Weights of a small image autoencoder: encoder patch size [8, 8], decoder activation silu.
Rows from block 4 of the encoder of a small image autoencoder, named by matrix and row number. Rows with one number belong to one neuron. Each number is 500 + 40 x the weight over its row's rms, rounded and kept within 0 to 999. All counts start at 0. Numbers have three digits each.
Before each neuron's rows are labels from the 100 images, of 14976, where the neuron reaches its highest value: "patch colour" is the nearest of a few named colours to the mean colour under the peak; "strongest on" is what is common among them. Only what is clearly more common there than usual is listed. The data: stained colorectal tissue patches (NCT-CRC-HE-100K). In brackets: how many of the 100.
# fc1: MLP up (encoder.blocks.4.mlp.fc1.weight, 1152x192), inputs 0-191
# fc2: MLP down (encoder.blocks.4.mlp.fc2.weight, 192x1152, transposed), outputs 0-191

patch colour: white (77)
strongest on: tissue: adipose tissue (37)
fc1.445:565502494473516503547430538421476523475519516502495562555461542497512526485535533467529497483459435551488441530520459487526404472527462568457432528489535514531458436489561498519487529488509575459470489499493445539480517545445518467496490506567483495505428550541515463467510419519470495495519501429496523546463471532458522430488504385509510470490444473529462539550415602587522539520516534491543541460523467544478544545457445523584499548399494504607534425539474512485526526495462522480515567445507459483504457570497534473587483476543491460505531483482527515492473522494493473483
fc2.445:483493518496483455488531417577436476443466518546484498497554534464473500497486540519449537599451558571427579464484456539449476485483477486517516559455485565515486454502438470446526503428536424541477532510544487470585539489514513515482499524549475504463495479538491493468495501438487454516525496487533451528549512508450516522547525451506502499494469474542587486488543435506526480478608465480582464512476477565474437451606480492440522488575562481465501562485507540505437458476514492513478438520527468524413548488479546467524407567478522528563463529517545560485489483547481476503

patch colour: white (100)
strongest on: tissue: smooth muscle (31)
fc1.367:496500491486461503536422454424558496450566468510497550510504424500481478584546574478481580565515531494479501502555541535428461477448507485501529576519521490527473513469428498463432510477531545569483536477452451492546453435523531546518531529547499473418498455523464536543515475500523406471534514480466532436557489448477505524501525502511443539505542543575483478492469496458546522445525484504502531460548507458519511483583467557417535451555472493520503526447550539467524508539437446568501516455454578540426478500507481505517508513539542431503440484484567527522480473531477393515
fc2.367:444523514465442507487513499547507475514405531473516471475539612488491521511573502515415470503476522548474475507492501493466442428508506527505530469470490585516472531483541473458511475450488511544456445490469506470487580475412526489490469489530462524533491529592492488472529484497495509486429524530480437478426563513533495434482553497463622456568455554471543552518503512557517511483397435530543555503506508434511536545454493550466506514484475486566544593425519418526456489576496480512423474536544484524557462528468532423473500519527539471492498480477521494502564540508504547500

patch colour: brown (97)
strongest on: tissue: lymphocytes (98)
fc1.712:501491525512494463485505496441455533452484421520412510530533497468540476462501515477396506530547545529505520458539510496519533471435483491421511456550522545435473463432464534522524532496519413543471529514437544497550453455504523540502506543423458566435536425549499564452510517523488492496559550496497448430540502514517492486466457549407465494489561563451498526441525501578513530444507466536521558517510496513486456539499548575409521506482486517444481516461570538546480588509505515532501493527549541521462497545539489400533497464493546464500458500466526482583431502528564528475
fc2.712:502528497530448436502522537550510496568515474459470576494410465568534511537524474473493500471382385513489484509531565523486549581515525546529535585460583533536475478531474522572453441494496513542490447460559565499521541514443485551525464492486551500538468451477462480508518476500494492434483510474517486545481459506524521511515498432527475513526453477514425468517455426543483469504419558549493442494456481525450517489503475486516497506436495513517507495499508468558593468498489518490526511413527528462495465529511515465460421532544467540495590507582522588456505463487451448565

patch colour: grey (72)
strongest on: tissue: lymphocytes (89)
fc1.247:432531514502424531491429522481507588480529502547520569483524536521391480487503569486436516495545478566510512461486553524531544546506502577474542519529481488449489454510576460510533421498471468529523514486493510533509496512480560435503470510481566556439480496486491396590528541485509453474537497534434500495549389434481522511494573523465483513461533508487487487446476507551565541489545477498501558516525451447475480533463398492449464558501534531472492480446486508522494505597475446413508526460454489545479487512536535494516412491467522445485471501507499505562531509463586540481
fc2.247:488477531497498515513424485509466526503475452556485423490504532480511456495592533438488525559502491516532412498492533483491460505510455543539514507486438455484487523521439533599485496552520631460475473479498484557554551541449432514506475492508533534503541556390484516519495469510564453425485539528502466570583517485467453620386435518517495495516523524475486532503494560473495532491455528524429501498563484440541513497474556546499491517452483535493459569533471482515455497525570471546471472523459454442609520442441527513478497485473477523515494482464489486488486549506448507497

patch colour: grey (48)
strongest on: tissue: lymphocytes (43)
fc1.82:428438553580568492441487527456534549484575469547477510554553483534494508494499478517507507446514452517547491505486498497503502458453547412532509457497505388464492509456514487482512546511414443462529512528485486516555470545487445549505494457539476493476463410512503511415511505505440474464508548585523572430506470512459480487551538563494528483528511507455527491521472405504589500541553573458465541484509507602518527556542505496463511515570509510538522481467501579517494476562471590448470533481449527475476480590480457464562483489467491523480504486495443465484500538499432482436
fc2.82:507521480474551583497484497456481499512454540516490570529490462552480490449535458498527493476466524477458490511505519432527516532472481454465543517510526498506520465473423426485397429410475500482464526504425449481567494509466546466561449530495472496562461503465484509512412523518580467511488537526551594462479520533511607525470554461499525520544497502502491463423512493494482532522476577532481497495597513495412461524453590535476515435578483476575510466532506550525496586503551464468502522441499543513477530501526455560466537473542576475396487536479535483509450501490510510483

patch colour: brown (79)
strongest on: tissue: lymphocytes (82)
fc1.255:537534479564544450487580514560472480436503480527486431509519507525485533530557561451381435533525494490432550513477506488397476553546487509492515543435555520458456504521566465568479501543564463510501496506447568474447509482478472468537505488502552499456545445532528505383481473525463520475470445496457499452490488532464565535540523563449493460474484578417469498494544450466539476482429507489554479494536547458499492540463474515517514505477576495450434546527528468518526562542499493520510520528487510520534489457496568483463449469463475527595482589488483475510505467436574529504
fc2.255:476504537488498466475488436446451471481585534504515489595505591503486489498497490472558511564462492495472510438574510492542545532503463502575549578509402522528486494563572567485451453469536584571424521461528461422463493510481468502477511467467466479457545548533392488528535499520552521479540554423507548557476487497498433510519465478504483592434481555546431464515547498495524463468526508454561478486486490503479520463492499481546504510547547535527443510528492461521516470531466469550579512436500492458520444480471497447538414497554468476492495542515509420473480450530512532517

patch colour: white (66)
strongest on: tissue: adipose tissue (31)
fc1.353:523507567537584636537434558522460502459407498546487498461493468477504519519514518506481523563473507507458459488458491511481465453527521523473436474473452458531479487524516514405523544532483448469497499461494415479506503455531456488556517528517496568407432552519518522510443502415382485486544504499530485513463570512442500514531493524566538476564465450500467480497495490510564587526517524467505478511555476488502499517496495401514521485501559484518540489491474438515512527476442503472487444519515543495597547438512505579512463494515547548452493493577546468584437493492488545487
fc2.353:491546496592418564493520483537504517549517515497489453511558439475473513478492483431477518555448505515460490460475428623564466561481514470435510483467522516509479460515444523442486556549529424523524518538573493494520456518455407519440503491488422510489478487505463451607468564409519519547599557530502493497544534501456535488541461467453542445535547497524525430511483399520511562523500490428505482472442482472522507447516540515494476508491476513559482488481476550486473511525545546499466519538446498519480533520539503494471502508451552508508476488551481526496395552476495511584

patch colour: grey (67)
strongest on: tissue: lymphocytes (51)
fc1.167:480541479469466526470444532464484543520485447506509536551547545490454569461562539545496522562433495533543558482412466522456529510485486534493540506506493547550477423557571498467490410523480448507517461505515536433505462526507532504527473496532502570500524459518454416563453515536533514502597541569439432470550528437501550467506459532430476502492538451498501482516553449569523498505484470492501529493514469505473417462523425549599484531426521461480463534481421595466474445488463537473511553432506460522464466484493530452532486541471517524520556506516512487490469464511553566442
fc2.167:475465488477443461525440588560469503515450460526437496473462497541495508502521511499471478536476588549527488466499512550474473501481486565493466495480520463485462513469511517604506462508492548477571499511504482553467497495467453475495491548483547557520490544492490491518473479463530509477530511521429525515578491471479482465585440535493451472469565457444526450505446478473450454543365574520531428511502534497503521487481532472489545508445485504483576592483512463509508519443514518546510527546574520401523521462540468473556488507445381550526538461596575513514493540536421523531

patch colour: grey (83)
strongest on: tissue: lymphocytes (73)
fc1.325:539442521576463479551477572524493543450483444554394482472533499564418500488553590560479476473496490539527455559488481531547480475494452500520450415577442515484507411473559449479498450531453456509494451521499551499551495502545434518482521525528463558463514484526470417443540531547513484463523531527464529432509464431477489529406480521454467483508532504473498548459564525504524539578571472502545497489486436447579492499490520524495511476516480431438510534448463550519494557522458531437471512481513500529546504554487557509510423545485536514517545505456539520557500450487530493520
fc2.325:515481551475477439516473510519398498581505498541472460463495499530524516520571502469491478534419455508551443510488598513516513540528470494483538471537451530503510507409513536600508432522512557587549534519523507566511503545456480470448465490575528550518464503514340522555489410500542473486466491561421446531534503463481504533457524473494495471525477523524481491478460511491422484472448550537543452497502515471472510497472521493484502548509479428523512557488500459532514550485450500481478513493539590512576523462470524482558439458503464555421547472496500455476558537480461475550

patch colour: white (100)
strongest on: tissue: adipose tissue (38)
fc1.276:514501498508445488542484467568462435507498463507467523503511476492473475493438490442549511572552479544439449367506528511506529500466517520525535546451467542486480509457417526458470535460482486568517491456428516518508433467492495515552536491484528557510499508561525513465582426546521470445556560445500475471513531489500454502514439456442477529497577487567464432537469496474500518596509523538570516569478538513519527507533604513493523535508450494512543476407546517440512565469481467508496544473478464562511504458594502501508526510440548480517433467503500572547415449471520485485
fc2.276:540543495498502522542596523516494551491512429457438491489515534432448503433523488547493498481482505463508552479510443497456446527541500527557459432469527534531453465550503473496582541499450432503467507504537527467565490521569517473438545423492517593495484483545503581543534486436503518529570478554513519536541494537464513438510533543529530532520514532454507446488497455496458477539502468478504473435452497585475447463401455507504511457491513552460497560512540493556463493514442473436441524439469504559526500474568510403534487543536474489478553506518541531433556452426526421500

patch colour: grey (68); brown (31)
strongest on: tissue: lymphocytes (79)
fc1.299:475548489493558470537490518437494477496433523457493453546521438578531477480453442457505418477486538544489462469532519519500480433488482544487503547456496512513550498518460493473562482440455487557502492518495516464542508496514462495537506466397521529517502528543530468569531547458432451459537528458488398504540514526523477474584409565440517522474453522576524466491461579516439518499552559529551460503497473481548482514512589530498550528459481492468483495504506439531462517518492441532490488493557389615509469541525527530445509439530588523542410506496479548508481514530507512460
fc2.299:514602469558529467526513490475519468513534505556492481491483540447475582511467482476496539501544452447501497561445547531512590538525530512515443520559523468462535494470553451515533541518484482492498450575493509500382539486532534552495530496519480468526444427465461513489511550492462537496510519438421462522445490530566489547449514446562536592502561550533452554502482492555523496439468512466467523521483494534486457440532414467534501506493515555402472425454488466520541483502520507476507463482476538436500516446518495439482484571590457536535509452443413501517504443484570456492

patch colour: white (90)
strongest on: tissue: adipose tissue (52)
fc1.482:528464500492461501519425539409522503446446501560517533486478533549465550555483551476512561521490529569444516482489527511523466481514525505489547507535453562438512460594523482480462469595538487486477510542521456459518544485520483500442470524482441504481501456505532485482527547485493503534484489538459597430506548474561503546517460481479454512547475456507454512591523479483571476525489510426471516452542492449463545479458488609540417505514515406494477517475449474535535494509468518523469588433531485497574460508510468531386447489518585474465432477487504513505552497582486453508
fc2.482:549493480582475401468543496602521482510462573510472449453559484461495551494525421494432494546526535535462542492493467491475539506479507466490489498512513513518502487475474453488527502506463440550529537467558532517553543553489486498517539464543476479510450501535459438490484450485478475579549494505492460563481517491469536460535521451473437451482524466567580487510511440522496563440545454555617523520410511574479513497565440387472475481486547470533591520490479516534442482561478563476477498533542487540430481494446512459457447551464472485499462462547494562488503516544539530505

patch colour: grey (58)
strongest on: tissue: cancer-associated stroma (31)
fc1.120:534470572486462512544468424552438477468470509465492493454505536497497536497539494493445486530608410485590523488485439509552460528536530505501525544453539501544472413507553520484517552525568489438500510512475544538564486532496509539443563542550508423503569604468452584511537529547487515542488491462426489499536490542573520480609513471457455528520471550555507524499515446480536464448468526463488437501520473486488492488539490489533482478473515522502434546550494438521508402476484498513454518470497550453477520457451432474454453498514505445469473501534535503576480510424458481450
fc2.120:506517559429449501525504459495568517570493507458593500431493542511462509472489432496439481457572477493579482507500491489507495461546534491482484510478419492428531500503543539536524500519540524403476518514469508532481492512530512523508505530503567528592528624463539587548512535458528478478472447481513482556492475480554511499512447562511515474490458484513465520382540540463517453546499497525447475566476497425562566498480498483480468603401477494523532422497449530477484460471550503502488468456421478539499548458468479582544538504450504423512469499485501464528525496532508507470

patch colour: brown (83)
strongest on: tissue: lymphocytes (92)
fc1.558:460524481474522525520491537545485487478477514499434500540544486525505466469449503484475453493478541529473513503477531555477428494552491506543463482536507499528536468518515510421482457487462525452546410543469522531496504472495469519564531454435527495543542444514456466459547473598514514546538475513459475458499446538460507476442536597501574505481523581442486458502571529485533479540528426472588494462478538473562473500476483555462542515535576426585528440500550440484502578584525401555459511526541495510504497457486562456478467524474540524516490524517508417473402443549493468453
fc2.558:432531497435534515477485550489508476503539489458535481531481447517456491460520511465531515558467494483490538501526517472566552512518428409552492467513489540498550533521501497480456546462495564553550513492497514536521522505516464441481489505459492496502546443489418527516515511563562515470481505462499543453473483434557485458423432436522479531471555507468444481519459552504490526438430512483479477508513473569428584531500546574595490473546552555462473492564567503560441512515494463506482543409490505431540501474542508471494517453503479476407568520469456531425630453498529483525