Weights of a small image autoencoder.
Model: 9.49M parameters, 48-pixel images, encoder patch size [8, 8], decoder norm groupnorm.
Data: trained on stained colorectal tissue patches (NCT-CRC-HE-100K), 45211 training examples, 9.1 epochs.
Rows from block 3 of the encoder of a small image autoencoder, named by matrix and row number. Rows with one number within an expert belong to one neuron, the router's apart. Each number is 200 + 30 x the weight over its row's rms, rounded and kept within 0 to 999. All counts start at 0.
Before each expert's rows are labels from the 100 images, of 14976, where the router gives the expert most weight on average: "patch colour" is the nearest of a few named colours to the mean colour under the peak. Only what is clearly more common there than usual is listed. The data: stained colorectal tissue patches (NCT-CRC-HE-100K).
# router: slot weights (encoder.blocks.3.mlp.router.weight, 8x192, trained with AdamW), inputs 0-95
# up: expert up (encoder.blocks.3.mlp.up, 8x192x192), inputs 0-95
# down: expert down (encoder.blocks.3.mlp.down, 8x192x192, transposed), outputs 0-95

# expert 6
patch colour: white
router.6,219,216,223,185,187,164,163,209,260,204,234,211,214,169,183,195,216,193,232,194,258,192,227,157,187,136,182,200,269,195,143,180,198,213,202,216,193,183,209,177,183,164,236,223,183,170,231,208,219,212,202,180,204,169,174,176,167,188,187,207,207,263,218,167,152,162,222,141,172,172,246,202,291,186,210,218,140,266,215,161,177,175,182,227,241,204,223,179,190,175,175,243,265,221,206,117
up.0,202,190,186,203,194,178,218,210,208,170,168,176,210,250,182,231,259,173,177,201,187,159,220,228,201,239,267,234,230,217,196,209,206,228,256,187,183,222,252,192,273,215,223,162,156,188,196,214,185,187,180,215,202,206,237,194,165,182,242,211,207,168,172,234,205,164,238,214,214,222,275,238,219,203,192,234,243,175,131,233,166,219,185,192,174,274,191,155,218,181,229,204,216,204,194,196
down.0,173,202,195,167,263,197,189,200,179,210,186,221,260,181,161,176,239,194,205,208,216,244,154,189,239,200,215,235,188,155,199,225,222,184,209,175,217,224,190,182,217,246,146,200,198,185,182,175,154,171,214,217,170,236,215,174,216,220,232,167,190,184,205,214,194,207,194,252,209,205,187,213,222,236,180,178,216,222,224,275,193,251,209,239,172,220,165,174,174,245,158,203,226,261,212,164
up.1,216,207,176,243,214,203,199,170,235,195,257,167,191,154,255,204,173,177,142,194,264,209,203,207,161,166,198,225,192,239,175,161,191,245,209,208,186,180,204,163,213,185,174,220,232,220,204,205,204,196,171,228,218,141,177,175,195,226,197,155,184,233,196,189,188,200,190,204,213,189,200,144,228,208,210,200,215,200,228,187,231,160,185,190,195,166,189,229,158,195,246,166,240,216,225,220
down.1,187,201,179,154,263,210,168,176,203,207,200,211,265,198,156,177,260,180,214,213,170,232,146,192,229,174,211,182,195,170,172,254,229,202,191,179,228,236,166,182,232,196,162,185,183,188,182,168,180,172,196,204,205,246,241,180,209,241,216,171,199,185,173,233,202,236,161,228,158,226,206,205,200,228,166,173,221,212,197,216,190,253,193,249,155,245,173,209,158,230,148,197,218,212,203,153
up.2,180,206,180,222,191,207,223,187,175,186,206,219,158,191,242,206,224,174,154,187,184,178,160,160,206,196,230,276,219,232,187,223,213,225,290,226,211,209,180,165,200,222,160,200,149,196,237,227,196,173,155,268,190,211,197,172,244,202,236,195,235,216,213,164,215,182,207,221,230,193,286,176,199,197,178,201,202,145,221,182,204,205,149,203,249,232,175,174,173,152,224,212,194,184,239,190
down.2,210,168,187,162,179,191,206,176,222,182,202,213,201,177,168,192,145,166,185,185,194,194,199,199,208,216,151,164,178,183,184,198,152,229,176,200,216,215,184,198,174,182,243,168,188,212,206,149,169,203,285,206,167,172,151,201,124,239,175,170,257,181,150,168,214,199,188,291,196,217,196,250,280,169,238,224,206,157,223,237,195,184,153,192,149,222,211,206,200,164,215,159,229,204,181,133

# expert 5
patch colour: red
router.5,214,172,261,211,151,268,184,164,186,200,144,222,180,196,201,220,191,182,123,181,199,204,206,248,180,244,193,192,189,188,201,213,237,250,192,196,153,190,192,193,217,263,163,199,207,226,146,206,165,211,224,252,222,187,201,182,221,152,206,245,222,140,168,209,209,253,188,233,165,224,247,197,127,232,211,211,276,156,177,204,210,232,203,194,224,226,176,204,214,194,206,182,207,149,132,230
up.0,197,186,175,177,253,341,186,155,203,209,173,182,208,180,178,206,188,205,189,180,199,186,191,203,210,200,218,248,202,177,173,215,212,191,202,167,187,205,230,178,235,199,163,190,208,206,230,200,191,195,144,193,195,202,236,138,243,199,236,244,217,250,198,244,265,226,176,215,182,181,190,165,206,186,160,200,234,214,130,147,161,228,221,154,171,188,218,185,168,210,176,168,164,180,258,212
down.0,195,244,193,148,198,181,173,224,154,207,207,207,168,192,183,201,188,200,235,126,184,190,209,155,160,178,225,222,235,206,199,181,165,198,168,208,207,186,206,163,171,173,237,252,199,153,202,182,192,197,176,188,251,194,161,157,175,222,157,271,237,255,217,232,218,181,234,161,255,187,168,204,252,201,195,207,181,243,163,225,146,202,167,170,204,201,225,173,165,196,226,143,233,213,234,146
up.1,220,210,210,213,222,274,205,233,210,226,187,204,191,175,201,208,185,197,219,180,153,150,199,212,227,235,191,253,208,199,251,145,188,203,171,189,179,162,217,203,145,190,190,223,206,200,179,151,138,205,215,219,229,203,208,190,189,221,122,237,207,204,191,170,183,234,201,162,184,210,198,198,234,192,184,195,186,238,231,208,201,204,225,168,158,253,256,174,242,217,198,186,203,135,189,178
down.1,183,236,228,189,185,179,181,166,168,210,196,191,230,232,184,193,186,210,224,196,174,199,154,201,174,201,196,175,135,227,212,226,205,226,220,206,201,186,192,278,209,226,259,172,206,236,172,175,212,206,168,189,179,195,180,232,129,233,210,177,240,230,165,223,236,220,184,223,243,207,188,193,181,179,168,160,264,154,213,187,164,155,199,189,210,183,131,195,199,223,233,261,168,248,180,248
up.2,273,189,214,210,242,114,183,171,163,218,184,195,225,148,205,188,182,126,235,195,249,158,200,198,149,215,171,141,214,169,213,211,211,204,160,232,260,216,241,191,207,192,199,226,185,230,216,207,171,246,175,200,148,216,182,190,220,170,192,246,212,199,162,213,240,217,194,183,196,206,203,231,270,187,209,204,172,151,186,147,198,233,225,238,217,172,255,154,204,207,247,155,183,219,193,182
down.2,183,190,206,233,193,131,207,152,186,192,166,161,162,208,228,224,189,159,208,214,235,225,195,191,151,223,159,207,195,226,212,195,247,174,209,258,258,242,268,146,186,201,191,186,180,215,249,232,239,247,191,173,180,255,203,189,199,193,194,148,185,165,132,175,242,181,191,209,129,170,200,234,245,204,233,214,173,144,229,181,211,183,168,255,213,209,198,121,214,194,214,199,172,180,176,199

# expert 4
patch colour: brown
router.4,223,191,220,209,136,245,185,188,155,191,161,196,195,168,198,182,156,169,161,227,226,215,260,236,216,244,179,246,146,212,174,214,206,230,219,186,145,181,169,243,239,225,199,198,215,232,179,195,227,190,204,231,206,214,229,197,241,165,240,234,206,160,194,176,208,234,205,229,143,220,197,167,163,192,162,211,256,133,148,152,205,222,197,194,185,223,215,212,230,196,212,156,175,145,157,227
up.0,140,243,193,229,198,289,248,156,216,208,232,164,208,156,219,166,189,206,176,177,199,218,160,208,166,186,144,162,220,205,163,235,196,167,186,225,229,204,193,197,267,212,174,230,177,191,150,182,210,170,190,171,214,239,191,199,241,197,166,168,215,253,205,255,150,171,200,235,205,168,209,164,241,201,157,206,208,219,192,279,183,204,183,200,242,219,107,204,222,213,191,237,199,184,229,201
down.0,185,199,228,195,239,210,141,183,195,175,168,201,199,177,215,195,209,195,186,237,217,183,221,234,188,239,165,215,158,172,226,184,199,203,214,218,158,227,181,229,204,223,196,159,225,232,156,189,222,233,183,215,191,181,220,207,232,225,179,238,209,179,168,224,211,206,226,196,204,187,173,179,158,159,207,212,209,184,196,159,187,221,221,132,133,221,197,209,207,217,137,223,165,133,180,222
up.1,197,159,190,285,168,175,174,215,256,249,199,123,222,197,226,168,222,172,164,251,235,143,193,230,190,236,218,154,191,197,220,189,191,231,192,219,235,245,170,209,198,222,142,192,222,170,184,249,203,192,196,202,211,165,200,185,206,186,189,191,185,191,162,244,222,223,189,188,200,220,233,225,115,249,216,194,202,147,185,241,203,217,173,198,224,241,208,166,172,195,186,136,219,178,204,227
down.1,167,193,196,161,192,196,219,233,149,211,228,190,200,217,181,199,174,177,232,182,180,229,172,186,195,193,196,194,221,156,179,232,180,140,217,210,244,186,235,165,242,182,209,193,214,173,220,214,176,181,218,168,142,230,224,247,225,170,186,163,214,191,207,269,178,159,222,155,202,183,158,174,268,219,181,234,161,260,186,185,225,215,184,207,208,236,174,173,214,160,205,259,231,180,207,157
up.2,208,236,171,230,212,241,223,169,185,177,192,187,202,178,211,184,181,212,211,171,228,167,213,224,200,169,189,163,223,189,189,206,194,143,164,237,200,191,186,216,290,241,184,193,170,231,148,216,167,192,209,191,236,227,220,121,240,153,180,159,204,233,252,197,198,177,214,187,169,223,200,130,192,191,175,194,214,220,227,248,212,188,164,183,290,232,142,201,212,250,223,230,167,196,188,190
down.2,205,168,188,219,240,146,178,207,212,190,152,200,200,177,199,212,170,191,180,226,199,210,222,199,127,208,169,155,212,144,251,209,250,184,225,239,192,228,213,198,170,195,217,174,209,240,161,181,194,216,250,204,163,183,207,231,245,174,219,200,190,173,109,290,231,201,222,181,182,216,227,169,183,178,169,186,171,217,203,190,163,203,216,212,165,254,233,182,183,197,170,175,214,172,191,192

# expert 3
patch colour: grey
router.3,168,207,147,179,244,262,278,155,197,163,158,184,207,206,190,225,195,232,182,194,110,190,143,248,231,209,241,201,150,206,190,249,215,213,200,178,200,214,190,196,200,208,169,165,182,173,159,157,194,204,216,159,206,166,206,198,187,249,235,156,160,179,185,197,240,200,193,261,210,207,202,203,158,184,258,202,219,169,180,227,225,219,171,202,215,177,161,289,234,205,198,194,202,226,203,273
up.0,182,195,197,161,228,238,141,192,200,225,210,157,199,219,206,159,194,190,210,139,228,205,197,187,214,185,210,239,262,194,240,215,244,138,193,246,182,213,188,167,188,203,224,250,209,196,186,221,218,187,200,210,256,222,181,218,250,200,200,258,208,270,237,197,173,181,201,222,183,207,156,241,191,139,139,173,246,225,210,169,171,215,191,222,243,224,176,246,190,231,228,203,176,187,227,138
down.0,194,198,193,180,211,168,212,167,236,143,209,249,219,199,172,192,260,211,191,161,186,277,167,163,193,183,217,201,183,233,167,187,249,189,206,194,211,243,207,207,221,198,187,181,179,194,198,172,221,208,178,184,221,209,206,198,217,202,212,167,173,166,138,236,192,217,168,246,174,154,184,179,238,178,223,197,236,233,202,248,200,233,215,174,147,233,183,173,168,209,181,282,252,201,204,191
up.1,249,182,185,151,220,122,207,171,241,157,173,203,160,224,240,181,239,154,226,162,243,180,240,217,215,222,227,186,174,183,184,218,180,182,232,162,233,161,235,196,212,195,201,177,197,254,217,184,207,214,174,198,147,158,196,183,239,168,250,232,208,192,185,252,214,217,156,199,209,230,230,189,243,184,171,235,200,175,180,151,221,211,231,204,242,200,247,199,197,219,264,173,278,166,228,192
down.1,229,147,226,181,220,131,198,199,212,208,194,206,167,239,216,210,272,215,207,186,216,250,248,168,210,235,225,257,207,237,257,200,197,162,189,211,268,195,241,155,178,202,208,192,218,198,265,253,271,225,154,155,178,177,208,238,239,199,203,186,158,165,187,225,204,193,178,156,170,156,229,198,219,211,260,212,175,196,209,182,244,207,210,193,249,161,208,153,208,136,185,150,239,182,190,210
up.2,168,173,206,250,118,167,194,211,166,196,220,215,211,216,235,225,145,179,228,201,188,226,233,201,207,218,192,210,169,217,201,109,195,219,139,209,161,228,167,228,197,168,198,149,198,211,196,208,248,194,169,205,211,196,229,206,166,181,195,226,183,194,202,194,192,199,242,143,219,193,235,253,221,220,176,206,195,166,180,198,240,148,208,178,174,191,254,194,149,203,174,227,162,244,198,222
down.2,175,184,228,172,172,256,241,176,252,188,158,218,177,155,164,190,213,194,198,209,191,185,184,220,149,200,195,161,127,229,150,206,250,201,219,182,204,173,210,198,199,189,223,201,164,229,159,162,222,182,238,227,226,222,204,168,219,153,215,208,208,225,198,195,205,239,173,166,238,255,211,200,251,194,157,178,195,159,188,207,191,239,205,219,226,182,170,227,228,230,199,236,264,188,219,232